config.yaml
gain_aug_db: 6
input: "log_mel"
tokenizer: "word"
encoder_stem: "single"
text_encoder_width: 256
text_encoder_layers: 7
text_encoder_positions: "learned"
optimizer: "soap"
eps: 1e-08
batch_size: 512
Rows from block 2 of the text encoder, named by matrix and row number. Rows with one number belong to one attention dimension. Each number is 128 + 24 x the weight over its row's rms, rounded and kept within 0 to 255. All counts start at 0. Numbers have three digits each. After the name is the row's rms in percent of the matrix's.
# q: attention query, key and value (stacked) (text_encoder.blocks.2.attn.qkv.weight, 720x256, the q third), inputs 86-171
# k: attention query, key and value (stacked) (text_encoder.blocks.2.attn.qkv.weight, 720x256, the k third), inputs 86-171
q.64 109:088109104160131127100128170079154120119139122101077120106114142146131138122104130085131146167128166124105127083092128142154151154092139106143112133126157110142109120179130147073124129142161133144091121135132133084138152082098123154155138128120121091126133091
q.65 100:131123142116112120175127129137122089111141096122132146084121137115084153143142116112150162146125121103074115104171116105150136146133167128150146116147105126133100107112113137099140149111132104131103149106136121172131171144117093146127142177130170128082128106
q.66 093:095107096119107109092120160071133144149071110125145120117153103149084118108121106132124171164177137121119103152128140109122112161127128113135154128125153166134151095119119135141122088110142116153135098130103145167147084142147145137106158109140103154099112134
q.67 108:103114153121091098128174127107141165096132115131135144179115164141141129140128142106113135135158096116116129129125124156093103092127145120130101134096128128103087148119115137182110143140135107135151137109124119151129135089129142116122105084091126068097104154
q.68 095:164156141140150135165093113111073123117112139138148112149097091153122147112096137150113109125111146094149105163129122113083150130159092084089130151158084150150147110144112141097160148150170158094159111127118155092160170121130132129118134120123096151131131102
q.69 109:151117133147139137133160106157113095147108079122119179082132114118110154146117128145130093130090137117121153121122110170184096125159094124128121107157182141108150139119089130117133147138166127134106095169168129103103174151125167115135127125170100103107123123
q.70 098:176117137123164144158135126165134121148139155140133153095159132091107136106114151168120108100091114166140091137127129135103158105087097090100144123140131125099110146130162108127130138144091102138095121150145119132134094095091139117116125121173106105141137125
q.71 098:127106129102136115084091171103097130147165147132113151155092138146124134135151088127097118137146101127141187151100113103100113154169123141096107152121129090140141122135145161163109123150092110152122138179168132134152173132118143089121125147102112155100105129
q.72 102:143125078123126117095113111121129150091124121135151155157113138127089138137138087112138113107107137126096104114108096107160159116125101108083118101105099131084120161137121119111210080161081165118163170111105142118099158153155135129125144142115139131130151071
q.73 103:102163143105138153106129098099158113147110115101122145127116124114092114127134145136118128170117148113126102119115115124096146109119143186137139138161110116157079152111130094115132140119108096120123136124125129094126103140176192134188167123158173135099120151
q.74 095:142178174163207126146126127124133107122167108121110099153185134123115170127103162144130146132089146122116141139116120109167142141130119132152142133119129152131122137091097131086163115117144123140140128152126130124187131141107093142130127139132134113135132105
q.75 101:120142147124111123113176113129121118131163116151076130165149166148103154152148109142090099105114143139133167100125155188115106128084130135078166128137100111112109175118146128149138082137137118104121115106091178098171145139108128127106119141097126117112110116
q.76 097:155092177124114117138168129134100093146168150117151166115117110086147134119106100146123138101082127094175126137102128145115092137082084120154157110135119134122089093145143126108133141089085120136179122159136122134105131120124140112102142140175131186140130116
q.77 103:098164096108110132125137138122125141145155116105117053154063166175132155203134123121099142123126147133175124117135148104141111118164171160093071146150112108166132131128141118151137072138153107137119136139119171146144154156110126094093102103097156109121115147
q.78 104:158090142118180110118118143131137078134120099108131136106125133089128205115121138153145140107113149104106112142103117152124090093137088124109164133154099112082134086112133113133157175153087152135090097072147132114136145106108136167112121158124096117109110111
q.79 104:138101099189107113102119137204164147127154124116153161066166135115123111132104135134141137149136106169116171131117101150128133183098086164109127116148120131109190096157087096088144111102143145132131109132081071091160116132154143140158146157098117155129140134
q.80 114:133069092105096124152157168108082160121148116109144124177092120092162136130131116162152154162151116100101130146146123142137132119095146143151148143132110141145166134132151112134169130133125105098113140148126104176106110183151111157157121174146133094136144137
q.81 104:138170087109120100104154128100109128151096135149131138134120110098143101108138101118139155177111148109081148121130108086146110113158091135108133162115134155125107108154127116125156101150125169136128133120093141133110117129149090176097169194121116135123132117
q.82 105:150117168162137115145172103144182146200137180149116160127106143149143170123123132160119132099147144102168132144128159110089145130103109078131128117073102087118153114169108144168118141162095142113087088149116119132121098151134094124098117111151123106139067127
q.83 120:124155137132103085110163134149108132159133131092131125143122107064132163143109132103163096122140087107155149103131096166085120117099148147119127117115123137104103124104128122154120066111164140144159121117148118116096137164127101155151124081104177171084072142
q.84 108:107110117143140132119164148138101132142164121150135112119126127124106104137134130100147163110151101117091131146137103100147131143112123145180103152151164119152089117081112109129154124165133115104140171089141170143124113117120077100128105121106175129128123137
q.85 104:149116114129142137138112137137147180141117118106152144112105102143133101116145115150150161175122148117127085127142123123138129112105139058149174117142136144122145123141132132152120100181122126147096087086185111119143139083146136145124119086152165112116102128
q.86 109:169112097103144126143088111135108161143148091113123102171140163125156158104156096118103122160115183172117066112167105143158169140131162118112103115175122124096169108116118101140154103132160107132129181130127107160126123145166149137151151159131135105119168092
q.87 108:089129183107171179134139121150132123140139118133156166114134137165105144132162102190129080121149113143102092135103171115124059144135124118134103119124147089140098138161103117178133146103067154063116079149151129130117160108146142127126130159135131090123107119
q.88 102:133110075116112134132114147168124117119103089087121082157113146119122123123128131138151104149152130147091105159117122070125148118098134100102121132136125138154128141183149137122149124168129134142097126113132121115104129155129127175142121134126092149116152109
q.89 113:138118130129112094095183159136162099146126097091122095090120168103137135118165167131099123103121130111096101131180156123187172130158107102117126106124103119130129123158172138113124132129159122135080089135136151093126124121117149143104137133140117122149100091
q.90 108:093116107155135130128134135133131114102123159128116117117110144164121125123100184142144112185121133151127171149094107126076109111133137112122114138134138158166154092112085154136121139106103141139128111066128143135146140126125144143104133122086139155086108159
q.91 109:127163140100120144119147113099141110098108147153138096146144120120096116101117087108157145112156174148097142139104134180134174129174093176181148164160121131114117125132130120135130164136104130154118080129170151152161143149166110094098129151118128148125086147
q.92 102:177098137136159132123140167172157117112169144146105128145138167138157095127134091138113157161140176152097093185094095134119156145144116161150100099167144124140160116131147104137115112126142111133105086148152186148132138154126149151143142129121095092145111127
q.93 108:130129097106099131124131114167156136132136119139119145103175108090093086127135152097124083129107094148146121098098140103104180138145145105122131126150084130130122153132165126129099095138113117178183160111119131112118115122110168145085100144166137089155130124
q.94 100:148109108102132114123157149150194121166098178124124110162120119132103122112163115112112127150125133168139166114135131144164084110112138128107125058130125112119118115119119128100116137109117126150102152158108088108090180118148184091136129130165175129153145112
q.95 103:102149105139118154149153120144117128115138116123133147152098093108136125122104141114158084123126108063159124093131134152099108145141093117122125141076081153130156150145093151140090084145174129121152172120116147162151167114167134124166134133093098119097172123
q.96 093:094128085108112100146133112158127131133136090156090142119112136116098074136146126123080120125135107145107111121129145133128100118137069126167153130083138152158121130100154140142144146114151158138144158119154114156105130128107157115112162146097112140109158116
q.97 100:127113099102135184169105103119137133101107169120140148121109132137143130114141077113159173150059154150125155095097143143115058155130127119119159085152147105114096117183141162121140092141105088108126166119110132110139142115126128101108140094158150107157075155
q.98 108:202115140150088132166118071108123125124116120088107134140172118111149140128128110100156129141113070115162141121135092130151124077102111113102171143120125120092107128124169115154146073096065156157167120114154113147117123109179120141082079147154170105121144151
q.99 098:170159168120179112114099140124134122107109104146167097119111187151149120123103101129127110129090115126139137157127096130118156158137113142078128091125176125109095089130156149114141108131113145078103127107139146122109177158159164153112138114170145129146107105
k.64 101:127171119103119148137133084124105150140133128123148139142134087057089111137096111152143188091112093094160110100126110131125081129152125149147132112121138122126135134125107146155112151144122143121122138110167126146096144108146092083175074138125126104122182107
k.65 091:103105135116137119070130144158115140083148074159117151133093146139109134119105136084162161136117086127154120115064066156129133130096180145154121104133103155129130169126133115122128122116174076141106115115139143138076166122115130153148075146133099109136108131
k.66 080:089136132148147151128147042160132110095124146140130139101107121104107122175116119128132110153108119129130158114127092110146134120128104125120070109118131103135112101153091118124138185148103151129147077144164133117125143165105188114144133134103068138141136176
k.67 109:118088112127150148126116131131105118115071131121114168136118143114158133165119126098127092144140124146137114133115187126098121137111080149120063144143160157146140110156149143103136063111124171104094144132110127130081164101171128122100122148083136118137162124
k.68 093:132113121088092126153165163156130106155116117186120137145140140160122107133172129122112123118133131138148108108107141095149107116086165107090146129102192100147137144121111126144132155133102133127110118133085141125140111131108095113159118103149120082180120114
k.69 105:122116134127152116139150127128111121139088109126138130110117152173128143096145133114062102123086135162122166144122148125130124133141144160095159112159132152157106076095135091136165146125158112115138132091154140143129114141149139141138117140080130147141115088
k.70 104:111142117125094107131115159107135105092111098092141133139140129142098075110108160153107118152118130110081109147156154105123179135128126104115138124124125115148148118125134155153157094133116180158102134083124153121141106099123138128189077093106129123160083125
k.71 103:116131108151092137114129123086120150119154146132106127128119100098143178102106157199125166180120148146093128087138107122101112125104111115136152121121096143132132194140100158157091150125167136125142156109126125139162154103129130145139161127105123156107143144
k.72 097:149118139169127107085145140148155144148163098123192134113151118148112078137134176141150122149145117105141133145119150135143106119172162105124151109130148117136142140130128117143116128148121127182112139173073122143149081160171161128161114114118136118134161130
k.73 092:133146073109164113100147121080124148122103136138080187146135141173110124132122143141102124138080098103111127113134100160097128143152128123095137114084093120106108128129176106123163060107144077153106129156146149086127112106119170126107120128123131090122111134
k.74 102:121107149114147118111103136137134107144124152090160117096104116115122103114098109089141110101139121133149116138089127096143171131074176140096143094151124112123173115094108180142149131141091090126115138143134111100118164118115091104113137094145133116105141115
k.75 107:155131140121174114114160139107099107104143092090149112122126123168126151121182104151058119135085139129127167120134123145089120114135142101092121117151162116130132090165073102132151084147126099143088156116170109111157136148077117099147136104155102117114165168
k.76 100:112132137110114111155127129097123121137122080105119121136114087107103100106158143132113077134121127122147125122163140139096117104145086109153100184117142142135103145146095127125147162150162155128098175090114157113116088096153119119149136126131116102148129085
k.77 107:139116116131104134127136166141118123119143136127140130078145109102115165095110130111114117132151150111135188148153148187096137129136172127177094117126147128131112131131109164132105113141118095092141101105118138124091179146139146130109120167143127125161131099
k.78 100:163135142112092149160111158101133096134103073151155122160122171106146111186159163120122107139166117108142107166168149119104154147147133122121102114148092158150163116111116112154093118121148099142112149103138133146125107100165135098132119083103096102129143164
k.79 097:113129103160114152160186114126116139122163110131110123196157095154145127116143124164079125137094146135137155130106112110158088106131121185085176116121132113103102085126130157107134086108103106122104135151165099133103092156134086130118148126139121093138107145
k.80 116:157091082157126117106112114123105142094138128152144144141133129148162102122123063115145146140118174118118131113152130139124098134174145162122126135141114149111091162141131130083061108130150165107126157125126132126120138147076140117138178197094142155133170140
k.81 110:143130135149128121150138096138116130140089136154123162129085110099107112100113123103157119124105131117154171084102119103132138126137143137104138156099159096090092134099094151096083142116135122085161096117140119140091111134085167118085131140160117130123112156
k.82 109:098103136159122125137138108119148121125147143107131140157114164119138133150194121142150110140127110103124134103111153115103135099106128090146127048100127120151182118123132156150108108084125118120103116128107134108111141122128126145137110120128145142142153150
k.83 109:119156119116154174140123096148157128170110166117118122194159140148109097167133149094077091143127108107130123117173122129134114095162086123114131130117066141141147098145126103131131114126134129101078126074120124116135137113145109107100115138138133139200120138
k.84 106:113122124151129122120075124130130125098116155104138137135137132123097187114080126138125103160113137114098152088121104120140178144174146153111149114132120118141096123129124122124145119109121146133168132123110123146123138128110107161142173131134119139117099100
k.85 103:137128132159177144124072138145131135096143111152096122106138131101124155120187130129138161113103118069125130173142125123079152137141110123108109082105117128116115120159113103091128162103129130095120115109074143131102135159149140140144121147144099148120131099
k.86 108:141087091154108102114095101136122140119157155145132086124142097130113117109103160163156180161131135160110154120114072153188089140144168090151134088148144139105157100140125135159102108158176103115135108132074106125116130123149140125145104166159073123158107149
k.87 102:144083141078170139126134158057139153116109145127129158160108151110140148137162130180131112121144086138115177090143138084084143166089132142145147119114129117146101146119133095154126111131138130092148147140097130087120136116141172137153110127117100158100123166
k.88 102:155156129108099150132157147166126119110177136148128095111110155126163102153124130149124167108121097100159131186120130096105133137165122124187149116168149155137119128122164113143095113105081149117160145121084173146147166163188118103138143115114146129132174116
k.89 110:131115109154075128119151164123063121117136118126179109133167120150149124117152129109103137083075113116149153131120100101133137116100144081117130116137087160115125143126072120142202123133120155135132132120138194141113094090165096139095122104134101102128105148
k.90 103:087124128131152146153149117116102150151129117146132122136138145137147129113118131094136078070140158090140146076112107102150090134196166161122102130128099139117146103150098160128084168120153120124133156115153135117116092154093119178138135132141142100121116137
k.91 110:168158110138145099134139125113123119170130118105116186120116120065112122125092160149105106135146115150140175144166074139106110159120098114113139082090133141113100138139110133112139116105133120124142124151152155141114133104127096152101125090124153126146131169
k.92 106:149107110140123121154154141167132084134137122156113157136129138107141097107096138164138130175155137164106149162136109133194130160145142178132117112141112153129119106101116122140146116146136116116163142114106116108148133095114133165153115148115127166115116126
k.93 101:145126140145138130138131161159116095117131098106138096118162088145092120106152169091107170143137101162148120145122126156143120126130135067127107161116114129118103110112140127111147132080130119143152150143140113104155118135133191157092159098149125155135103113
k.94 103:149101117111123137174138119118118136177117159158086119171123113163114140121158144120098084139086156109126099118119150117080119090132136132087124136152118110154110139140153155166184142135125122137084110130157133154141154126157105170157161152147119117143136116
k.95 098:153137121137154122121128121120097175104119157107126128156145115117125139110117101118074108140175114161120136113147122121128119116117164112140091159130166141125130078137128137104107132139133127122111116106120104130083104149151129099123101151106102134180133108
k.96 085:139151113132107155142080061137144153119168133125156141149128124094090117119128128090156130117112121124176131077136116125115130087121128126165100116112146124170142131113124156126140144202104111134143128119123134188122122083175124156149183143090124150150148084
k.97 096:134117144166107084101116084148132112152140126103102124127146122122142138112141139098104121163179146135124127157138137123109113155105123115137104155122143119142136114110100062148161188066147107112137112143104127114103123146105112113115125106093151106093100121
k.98 104:101094133165182087077110139173165106119090129138157102115083117113151152097138134123160129113127113131074130113136108147103126162142091168088155111088070127146107105142099133157083124112139126155109156108140116146152140113082143128118117136149086151111115132
k.99 098:135163153147109156075167143156090140121147118134174127139170120154147147092102109117151126167142122131081110136112128155170112130108099123116124166131158156113109144122100126126112144124106143141129130098147147111126148139150155161126118150147142100112119117