From a checkpoint of a small contrastive audio-text model: encoder depths [3, 6, 6].
Rows from block 9 of the audio encoder, named by matrix and row number. Each number is 50 + 12 x the weight over its row's rms, rounded and kept within 0 to 99. All counts start at 0. After the name is the row's rms in percent of the matrix's.
# short0: shortcut pointwise conv, stride 2 (encoder.blocks.9.short.0.weight, 96x96x1), inputs 0-31
short0.2 099:65 49 46 70 58 57 60 42 69 85 31 61 40 70 38 36 32 64 60 58 45 47 49 58 55 47 49 63 46 83 24 45
short0.3 109:47 64 52 54 49 48 63 36 34 56 70 49 45 48 40 47 51 61 57 30 50 60 53 33 51 70 45 55 57 56 62 61
short0.4 093:58 68 54 49 73 62 30 49 54 47 55 56 74 58 39 39 32 41 53 33 53 58 44 71 51 70 60 58 59 58 44 58
short0.5 093:51 53 45 57 56 60 69 43 58 38 46 24 51 47 41 61 35 57 35 60 64 51 39 62 70 52 59 56 42 54 80 54
short0.6 108:51 50 65 64 63 69 64 35 19 30 41 36 45 57 57 33 45 53 51 41 34 52 38 28 53 62 48 50 70 24 70 65
short0.7 116:41 73 75 28 20 54 20 36 47 43 41 29 44 57 26 40 49 58 58 49 41 51 54 39 49 52 71 56 48 48 24 57
short0.8 107:37 56 72 58 53 57 61 52 76 45 65 37 52 59 30 74 47 53 53 75 64 30 49 48 54 60 37 47 43 47 40 52
short0.9 100:41 46 46 40 64 47 76 46 85 66 93 27 41 60 44 65 30 41 51 64 57 54 41 38 41 44 49 45 47 64 55 46
short0.10 094:50 38 42 66 59 56 57 29 44 35 35 36 46 39 72 54 34 40 50 51 41 43 44 44 51 75 53 55 70 48 52 59
short0.11 097:72 50 49 51 48 47 44 57 59 98 51 44 50 48 72 62 51 48 61 61 49 37 47 54 43 41 63 52 54 20 54 45
short0.12 107:41 47 52 56 57 53 52 49 47 53 66 50 51 38 51 44 43 49 39 39 58 53 47 10 53 54 48 35 55 47 55 62
short0.13 114:56 35 63 27 40 61 50 51 44 37 38 43 51 73 37 61 42 45 38 47 28 51 41 50 44 44 71 49 50 64 22 56
short0.14 094:60 54 62 59 36 27 39 53 54 42 52 29 63 55 57 46 58 59 43 54 33 48 51 60 41 67 39 48 47 36 41 46
short0.15 093:61 34 41 81 34 63 39 63 37 47 50 39 49 52 47 67 33 43 41 55 54 48 73 50 27 54 51 60 52 42 32 46
short0.16 088:71 54 48 44 53 32 46 62 58 68 53 46 57 46 45 56 53 59 43 49 49 48 47 32 10 51 57 44 35 24 66 39
short0.17 091:66 32 49 51 53 50 19 53 70 37 36 51 42 53 56 58 53 39 35 60 71 48 47 60 54 36 61 56 54 57 27 34
short0.18 106:54 62 52 56 57 54 53 56 34 47 50 58 51 41 52 36 43 63 43 59 58 46 46 73 56 56 50 34 54 40 47 64
short0.19 099:33 32 74 52 68 77 56 51 65 48 38 48 58 44 47 26 42 58 36 28 40 47 70 31 38 52 67 42 35 49 47 67
short0.20 090:42 37 70 37 58 57 65 44 39 52 44 38 53 52 57 51 76 60 53 61 41 32 56 40 52 66 50 38 47 65 29 53
short0.21 099:43 39 43 35 59 56 27 41 63 70 49 49 49 82 25 65 52 46 58 37 46 53 62 58 56 49 55 55 59 53 43 43
short0.22 107:51 58 55 57 58 73 48 37 49 53 61 26 68 59 49 63 60 44 62 50 50 61 46 68 48 30 50 35 55 54 56 61
short0.23 096:71 49 42 48 60 51 60 41 47 61 62 52 69 48 52 54 35 44 55 48 39 45 58 45 59 57 48 44 37 66 63 25
short0.24 090:36 73 40 69 63 58 57 53 81 57 47 57 43 99 25 71 58 57 43 46 55 46 62 45 50 67 55 52 57 36 54 67
short0.25 102:53 45 57 53 56 61 43 40 32 49 38 42 64 49 52 51 54 54 57 52 37 45 50 33 49 65 63 49 61 57 65 50
short0.26 103:47 57 67 16 79 70 42 39 57 29 46 45 46 49 50 57 42 42 49 39 70 42 39 36 49 61 48 48 53 41 55 49
short0.27 097:52 61 71 43 31 70 47 42 52 39 30 37 42 97 49 69 53 53 53 52 57 42 47 48 43 56 44 67 56 57 28 50
short0.28 104:45 55 53 89 62 19 35 40 38 81 49 40 36 54 33 53 35 37 33 48 58 52 51 53 48 38 81 36 50 40 36 56
short0.29 112:47 89 62 77 68 37 34 46 44 65 61 44 35 63 43 68 46 43 49 51 40 42 45 51 48 77 47 44 54 44 41 56
short0.30 097:54 60 34 47 31 50 71 29 50 20 43 40 46 68 45 58 44 56 36 57 50 43 57 51 31 72 54 47 43 34 43 29
short0.31 095:60 60 52 66 54 35 46 63 41 38 51 38 53 58 74 51 69 60 42 62 69 63 44 49 37 58 30 61 18 60 51 53
short0.32 097:30 34 60 42 46 43 45 43 44 32 40 64 52 58 68 53 38 37 45 49 55 49 19 52 58 43 52 61 59 62 69 44
short0.33 105:82 56 25 30 73 54 49 42 51 40 39 56 37 50 47 55 43 49 44 53 51 36 43 47 45 56 54 61 51 65 42 48
short0.34 094:49 63 50 60 44 33 42 49 51 61 47 41 70 33 39 42 38 41 60 46 66 55 44 44 51 68 72 29 52 44 41 41
short0.35 104:50 57 69 55 65 62 41 21 48 48 51 55 45 68 59 66 30 50 63 46 56 49 25 50 44 55 59 32 48 63 43 36
short0.36 088:53 45 37 54 58 44 41 54 41 38 42 53 26 49 37 49 45 62 52 26 62 39 56 30 66 55 55 73 56 58 61 61
short0.37 092:46 33 60 22 43 48 65 35 39 60 52 68 64 54 51 23 39 68 62 38 44 36 47 48 55 30 39 53 43 35 49 52
short0.38 098:37 44 53 54 53 60 53 34 53 48 66 41 55 48 80 43 58 43 57 57 27 55 62 41 67 35 56 52 26 69 31 37
short0.39 113:65 19 39 54 78 49 67 42 50 63 58 53 56 42 63 52 49 45 36 58 55 30 54 41 40 56 56 36 44 63 62 43
short0.40 105:48 50 67 52 45 54 32 49 23 44 40 55 48 40 50 62 56 51 26 46 79 64 63 51 52 50 17 54 47 69 49 62
short0.41 101:45 51 27 58 40 53 71 35 27 32 66 54 39 76 51 44 30 50 44 49 57 40 46 43 71 41 47 37 47 40 64 56
short0.42 099:68 37 56 60 91 42 51 59 66 35 41 62 65 48 48 76 54 29 55 50 52 42 45 51 38 62 49 70 47 47 32 53
short0.43 109:74 37 44 34 35 55 33 38 68 64 35 33 58 63 39 35 67 30 61 53 45 47 35 59 53 48 58 30 30 45 65 36
short0.44 095:50 39 57 45 63 45 45 25 75 49 71 57 60 52 57 45 44 49 64 55 41 69 71 61 52 62 84 54 29 43 38 39
short0.45 103:55 49 54 67 60 48 47 39 37 56 46 50 45 45 37 44 43 57 50 30 58 62 58 77 42 46 49 41 53 48 54 52
short0.46 091:53 47 65 52 54 47 24 55 64 45 44 42 41 39 27 58 72 47 71 53 56 46 43 53 48 47 44 61 66 44 45 58
short0.47 090:53 48 48 46 50 53 59 47 28 57 25 55 44 42 42 51 58 50 54 77 52 58 46 28 42 64 47 57 52 41 46 48
short0.48 097:40 47 43 55 57 61 45 45 54 48 53 54 28 59 62 57 43 52 51 24 72 58 53 21 51 56 58 51 56 54 49 71
short0.49 091:39 55 66 38 53 71 64 47 66 69 59 25 52 48 57 34 34 55 54 36 39 43 38 56 69 53 51 43 40 75 60 48
short0.50 101:74 40 38 25 60 45 44 44 62 67 49 63 48 48 51 67 66 64 44 58 63 42 71 58 49 41 51 42 48 61 48 40
short0.51 088:36 36 54 72 39 32 53 57 49 60 43 44 60 42 52 69 15 33 50 56 61 54 38 63 18 53 64 46 26 55 47 50
short0.52 119:55 24 64 64 58 92 45 48 55 34 52 50 64 83 46 34 46 41 54 46 47 52 71 42 34 44 58 45 27 42 53 45
short0.53 097:40 49 55 65 57 40 41 51 37 70 32 39 66 52 48 52 39 54 44 37 57 42 41 58 43 47 67 40 53 21 23 56
short0.54 102:46 48 62 86 66 68 44 38 40 49 50 51 63 60 43 56 53 65 60 44 61 25 67 39 38 63 59 51 62 41 35 39
short0.55 106:48 23 52 43 41 50 40 44 56 56 64 56 74 51 66 25 53 47 44 71 53 47 58 41 42 55 45 48 39 50 48 57
short0.56 114:52 55 86 73 97 55 55 56 43 60 39 56 44 56 55 52 45 58 65 46 55 41 47 45 41 64 31 52 53 45 62 54
short0.57 095:50 45 30 45 53 49 53 42 75 47 56 46 47 34 50 65 59 65 51 25 41 42 46 46 62 66 62 36 47 64 49 49
short0.58 100:43 53 65 51 52 76 56 42 59 44 61 50 48 49 43 65 59 35 61 60 39 58 61 54 58 68 59 47 60 30 32 56
short0.59 092:38 72 68 48 68 65 43 52 55 42 54 32 44 54 47 54 40 35 48 53 46 56 33 24 47 44 87 42 66 61 53 56
short0.60 100:47 64 38 40 48 44 56 57 34 39 53 51 37 55 47 29 57 44 52 35 40 67 58 19 56 65 47 56 30 21 57 36
short0.61 096:41 54 52 71 76 67 76 47 65 51 63 46 68 45 45 58 44 55 43 54 59 51 35 34 46 50 34 32 55 55 46 66
short0.62 090:51 55 51 52 74 41 43 55 33 35 43 56 74 52 59 62 82 58 36 42 85 54 55 49 60 47 19 58 30 52 39 42
short0.63 114:48 73 73 53 89 39 49 51 52 51 43 50 48 56 42 62 52 39 49 57 74 37 49 40 45 60 39 44 50 44 57 45
short0.64 083:28 48 63 52 46 41 32 44 51 53 34 56 49 40 55 49 49 25 48 51 35 42 57 50 65 54 70 57 60 36 54 35
short0.65 095:30 57 61 59 50 41 57 49 22 35 47 53 40 58 49 55 56 44 40 56 35 53 47 49 40 65 69 54 27 61 54 10
short0.66 117:47 40 74 61 63 77 59 26 47 39 42 47 50 37 50 63 38 24 50 52 51 60 46 52 44 68 68 52 44 57 38 55
short0.67 099:66 44 38 46 48 46 68 36 57 16 59 57 57 42 67 44 29 59 61 44 68 26 58 57 48 78 52 51 47 22 46 45
short0.68 117:59 46 73 50 66 59 50 34 43 39 63 48 56 31 53 52 41 35 47 63 48 57 54 56 22 63 51 37 25 52 53 47
short0.69 085:58 49 40 40 40 55 31 63 41 56 39 49 60 45 49 48 34 46 55 40 59 53 51 23 54 65 77 60 52 59 60 54
short0.70 096:78 27 65 51 58 50 43 53 53 38 50 56 49 67 51 55 41 54 39 54 48 47 37 54 28 69 69 48 50 20 49 53
short0.71 101:64 31 54 16 37 54 58 45 42 69 54 49 30 61 63 64 40 70 31 51 34 37 55 61 40 68 47 56 50 53 62 42
short0.72 104:30 39 54 90 51 48 57 55 56 45 50 59 49 47 37 57 47 46 39 54 32 45 39 55 42 52 27 44 47 66 42 31
short0.73 114:36 75 58 43 59 64 44 53 47 59 44 57 65 68 46 56 46 42 37 42 36 39 40 50 39 70 34 42 46 52 47 55
short0.74 100:54 74 62 37 59 52 43 46 62 50 26 24 42 46 53 86 41 49 47 62 49 45 51 51 42 69 65 57 31 55 36 59
short0.75 104:54 09 58 51 59 61 54 53 33 42 49 25 50 99 53 48 72 55 49 51 45 31 40 42 43 56 59 37 47 39 48 43
short0.76 094:37 35 73 57 55 59 62 62 60 34 50 73 50 44 43 33 78 56 67 59 73 40 59 66 40 51 56 44 67 47 63 47
short0.77 105:65 73 81 58 55 48 40 34 43 39 51 69 62 49 51 48 54 35 67 58 40 54 47 58 42 63 55 51 43 39 41 62
short0.78 095:36 43 75 36 62 27 50 58 51 52 40 54 43 44 55 46 61 56 54 47 50 31 65 62 39 42 50 58 45 49 45 48
short0.79 097:59 56 61 70 69 67 47 26 55 55 55 53 61 32 27 64 47 42 42 44 46 72 70 38 33 67 49 59 56 43 44 44
short0.80 097:22 50 35 70 48 75 52 54 38 70 53 25 56 34 42 60 26 41 39 57 29 40 51 36 64 59 58 57 65 51 47 55
short0.81 098:51 53 56 46 77 59 44 37 37 62 46 38 60 50 44 64 49 55 46 55 47 63 45 54 54 38 53 40 57 55 57 58
short0.82 091:48 47 57 28 37 47 34 43 44 66 47 37 55 51 45 43 41 52 50 34 33 45 56 56 62 63 68 51 62 50 43 31
short0.83 096:37 61 63 68 49 51 44 50 33 48 29 22 45 55 58 51 55 55 42 55 36 57 68 59 49 51 47 52 43 50 52 40
short0.84 096:33 45 48 70 57 45 46 50 40 58 61 39 46 44 36 53 26 50 41 44 26 46 57 47 43 60 42 48 38 78 43 41
short0.85 101:52 45 34 40 34 22 57 42 47 37 49 42 72 29 45 81 54 32 49 64 50 62 64 63 65 44 44 32 47 39 58 51
short0.86 100:49 38 51 55 51 55 55 60 41 50 60 49 70 49 48 75 41 68 52 38 57 40 35 44 36 54 59 61 59 55 45 67
short0.87 109:50 69 55 57 58 52 55 37 19 59 61 44 65 51 50 52 61 47 48 66 47 48 51 33 50 42 50 39 53 53 53 61
short0.88 097:54 45 61 42 50 50 29 62 48 35 33 48 56 50 35 43 70 20 50 62 49 36 41 39 62 46 41 55 43 47 58 47
short0.89 115:41 25 25 54 75 44 48 37 57 44 57 36 61 99 48 40 58 51 38 52 34 33 55 41 59 46 72 47 41 43 38 62
short0.90 118:56 28 35 35 81 48 45 36 61 37 47 60 53 40 44 56 39 44 51 49 64 35 65 49 40 41 43 35 40 47 67 52
short0.91 097:42 42 63 65 51 35 30 55 60 29 50 56 68 60 50 66 92 59 46 58 46 47 54 47 55 67 32 40 71 57 61 39
short0.92 097:59 48 57 56 45 40 38 32 47 58 40 28 85 48 50 62 55 52 32 37 51 37 53 51 61 76 53 40 54 41 43 49
short0.93 098:26 48 55 57 43 63 69 51 58 31 33 38 50 46 51 71 35 51 38 46 50 45 36 56 68 47 55 65 59 25 84 49
short0.94 088:54 36 76 60 63 58 41 61 35 58 53 31 27 54 32 53 52 53 53 40 53 40 48 35 46 46 57 62 54 43 75 47
short0.95 100:47 59 47 53 45 52 72 47 74 52 43 48 45 54 52 41 52 51 42 00 58 45 54 36 47 57 42 61 54 51 52 49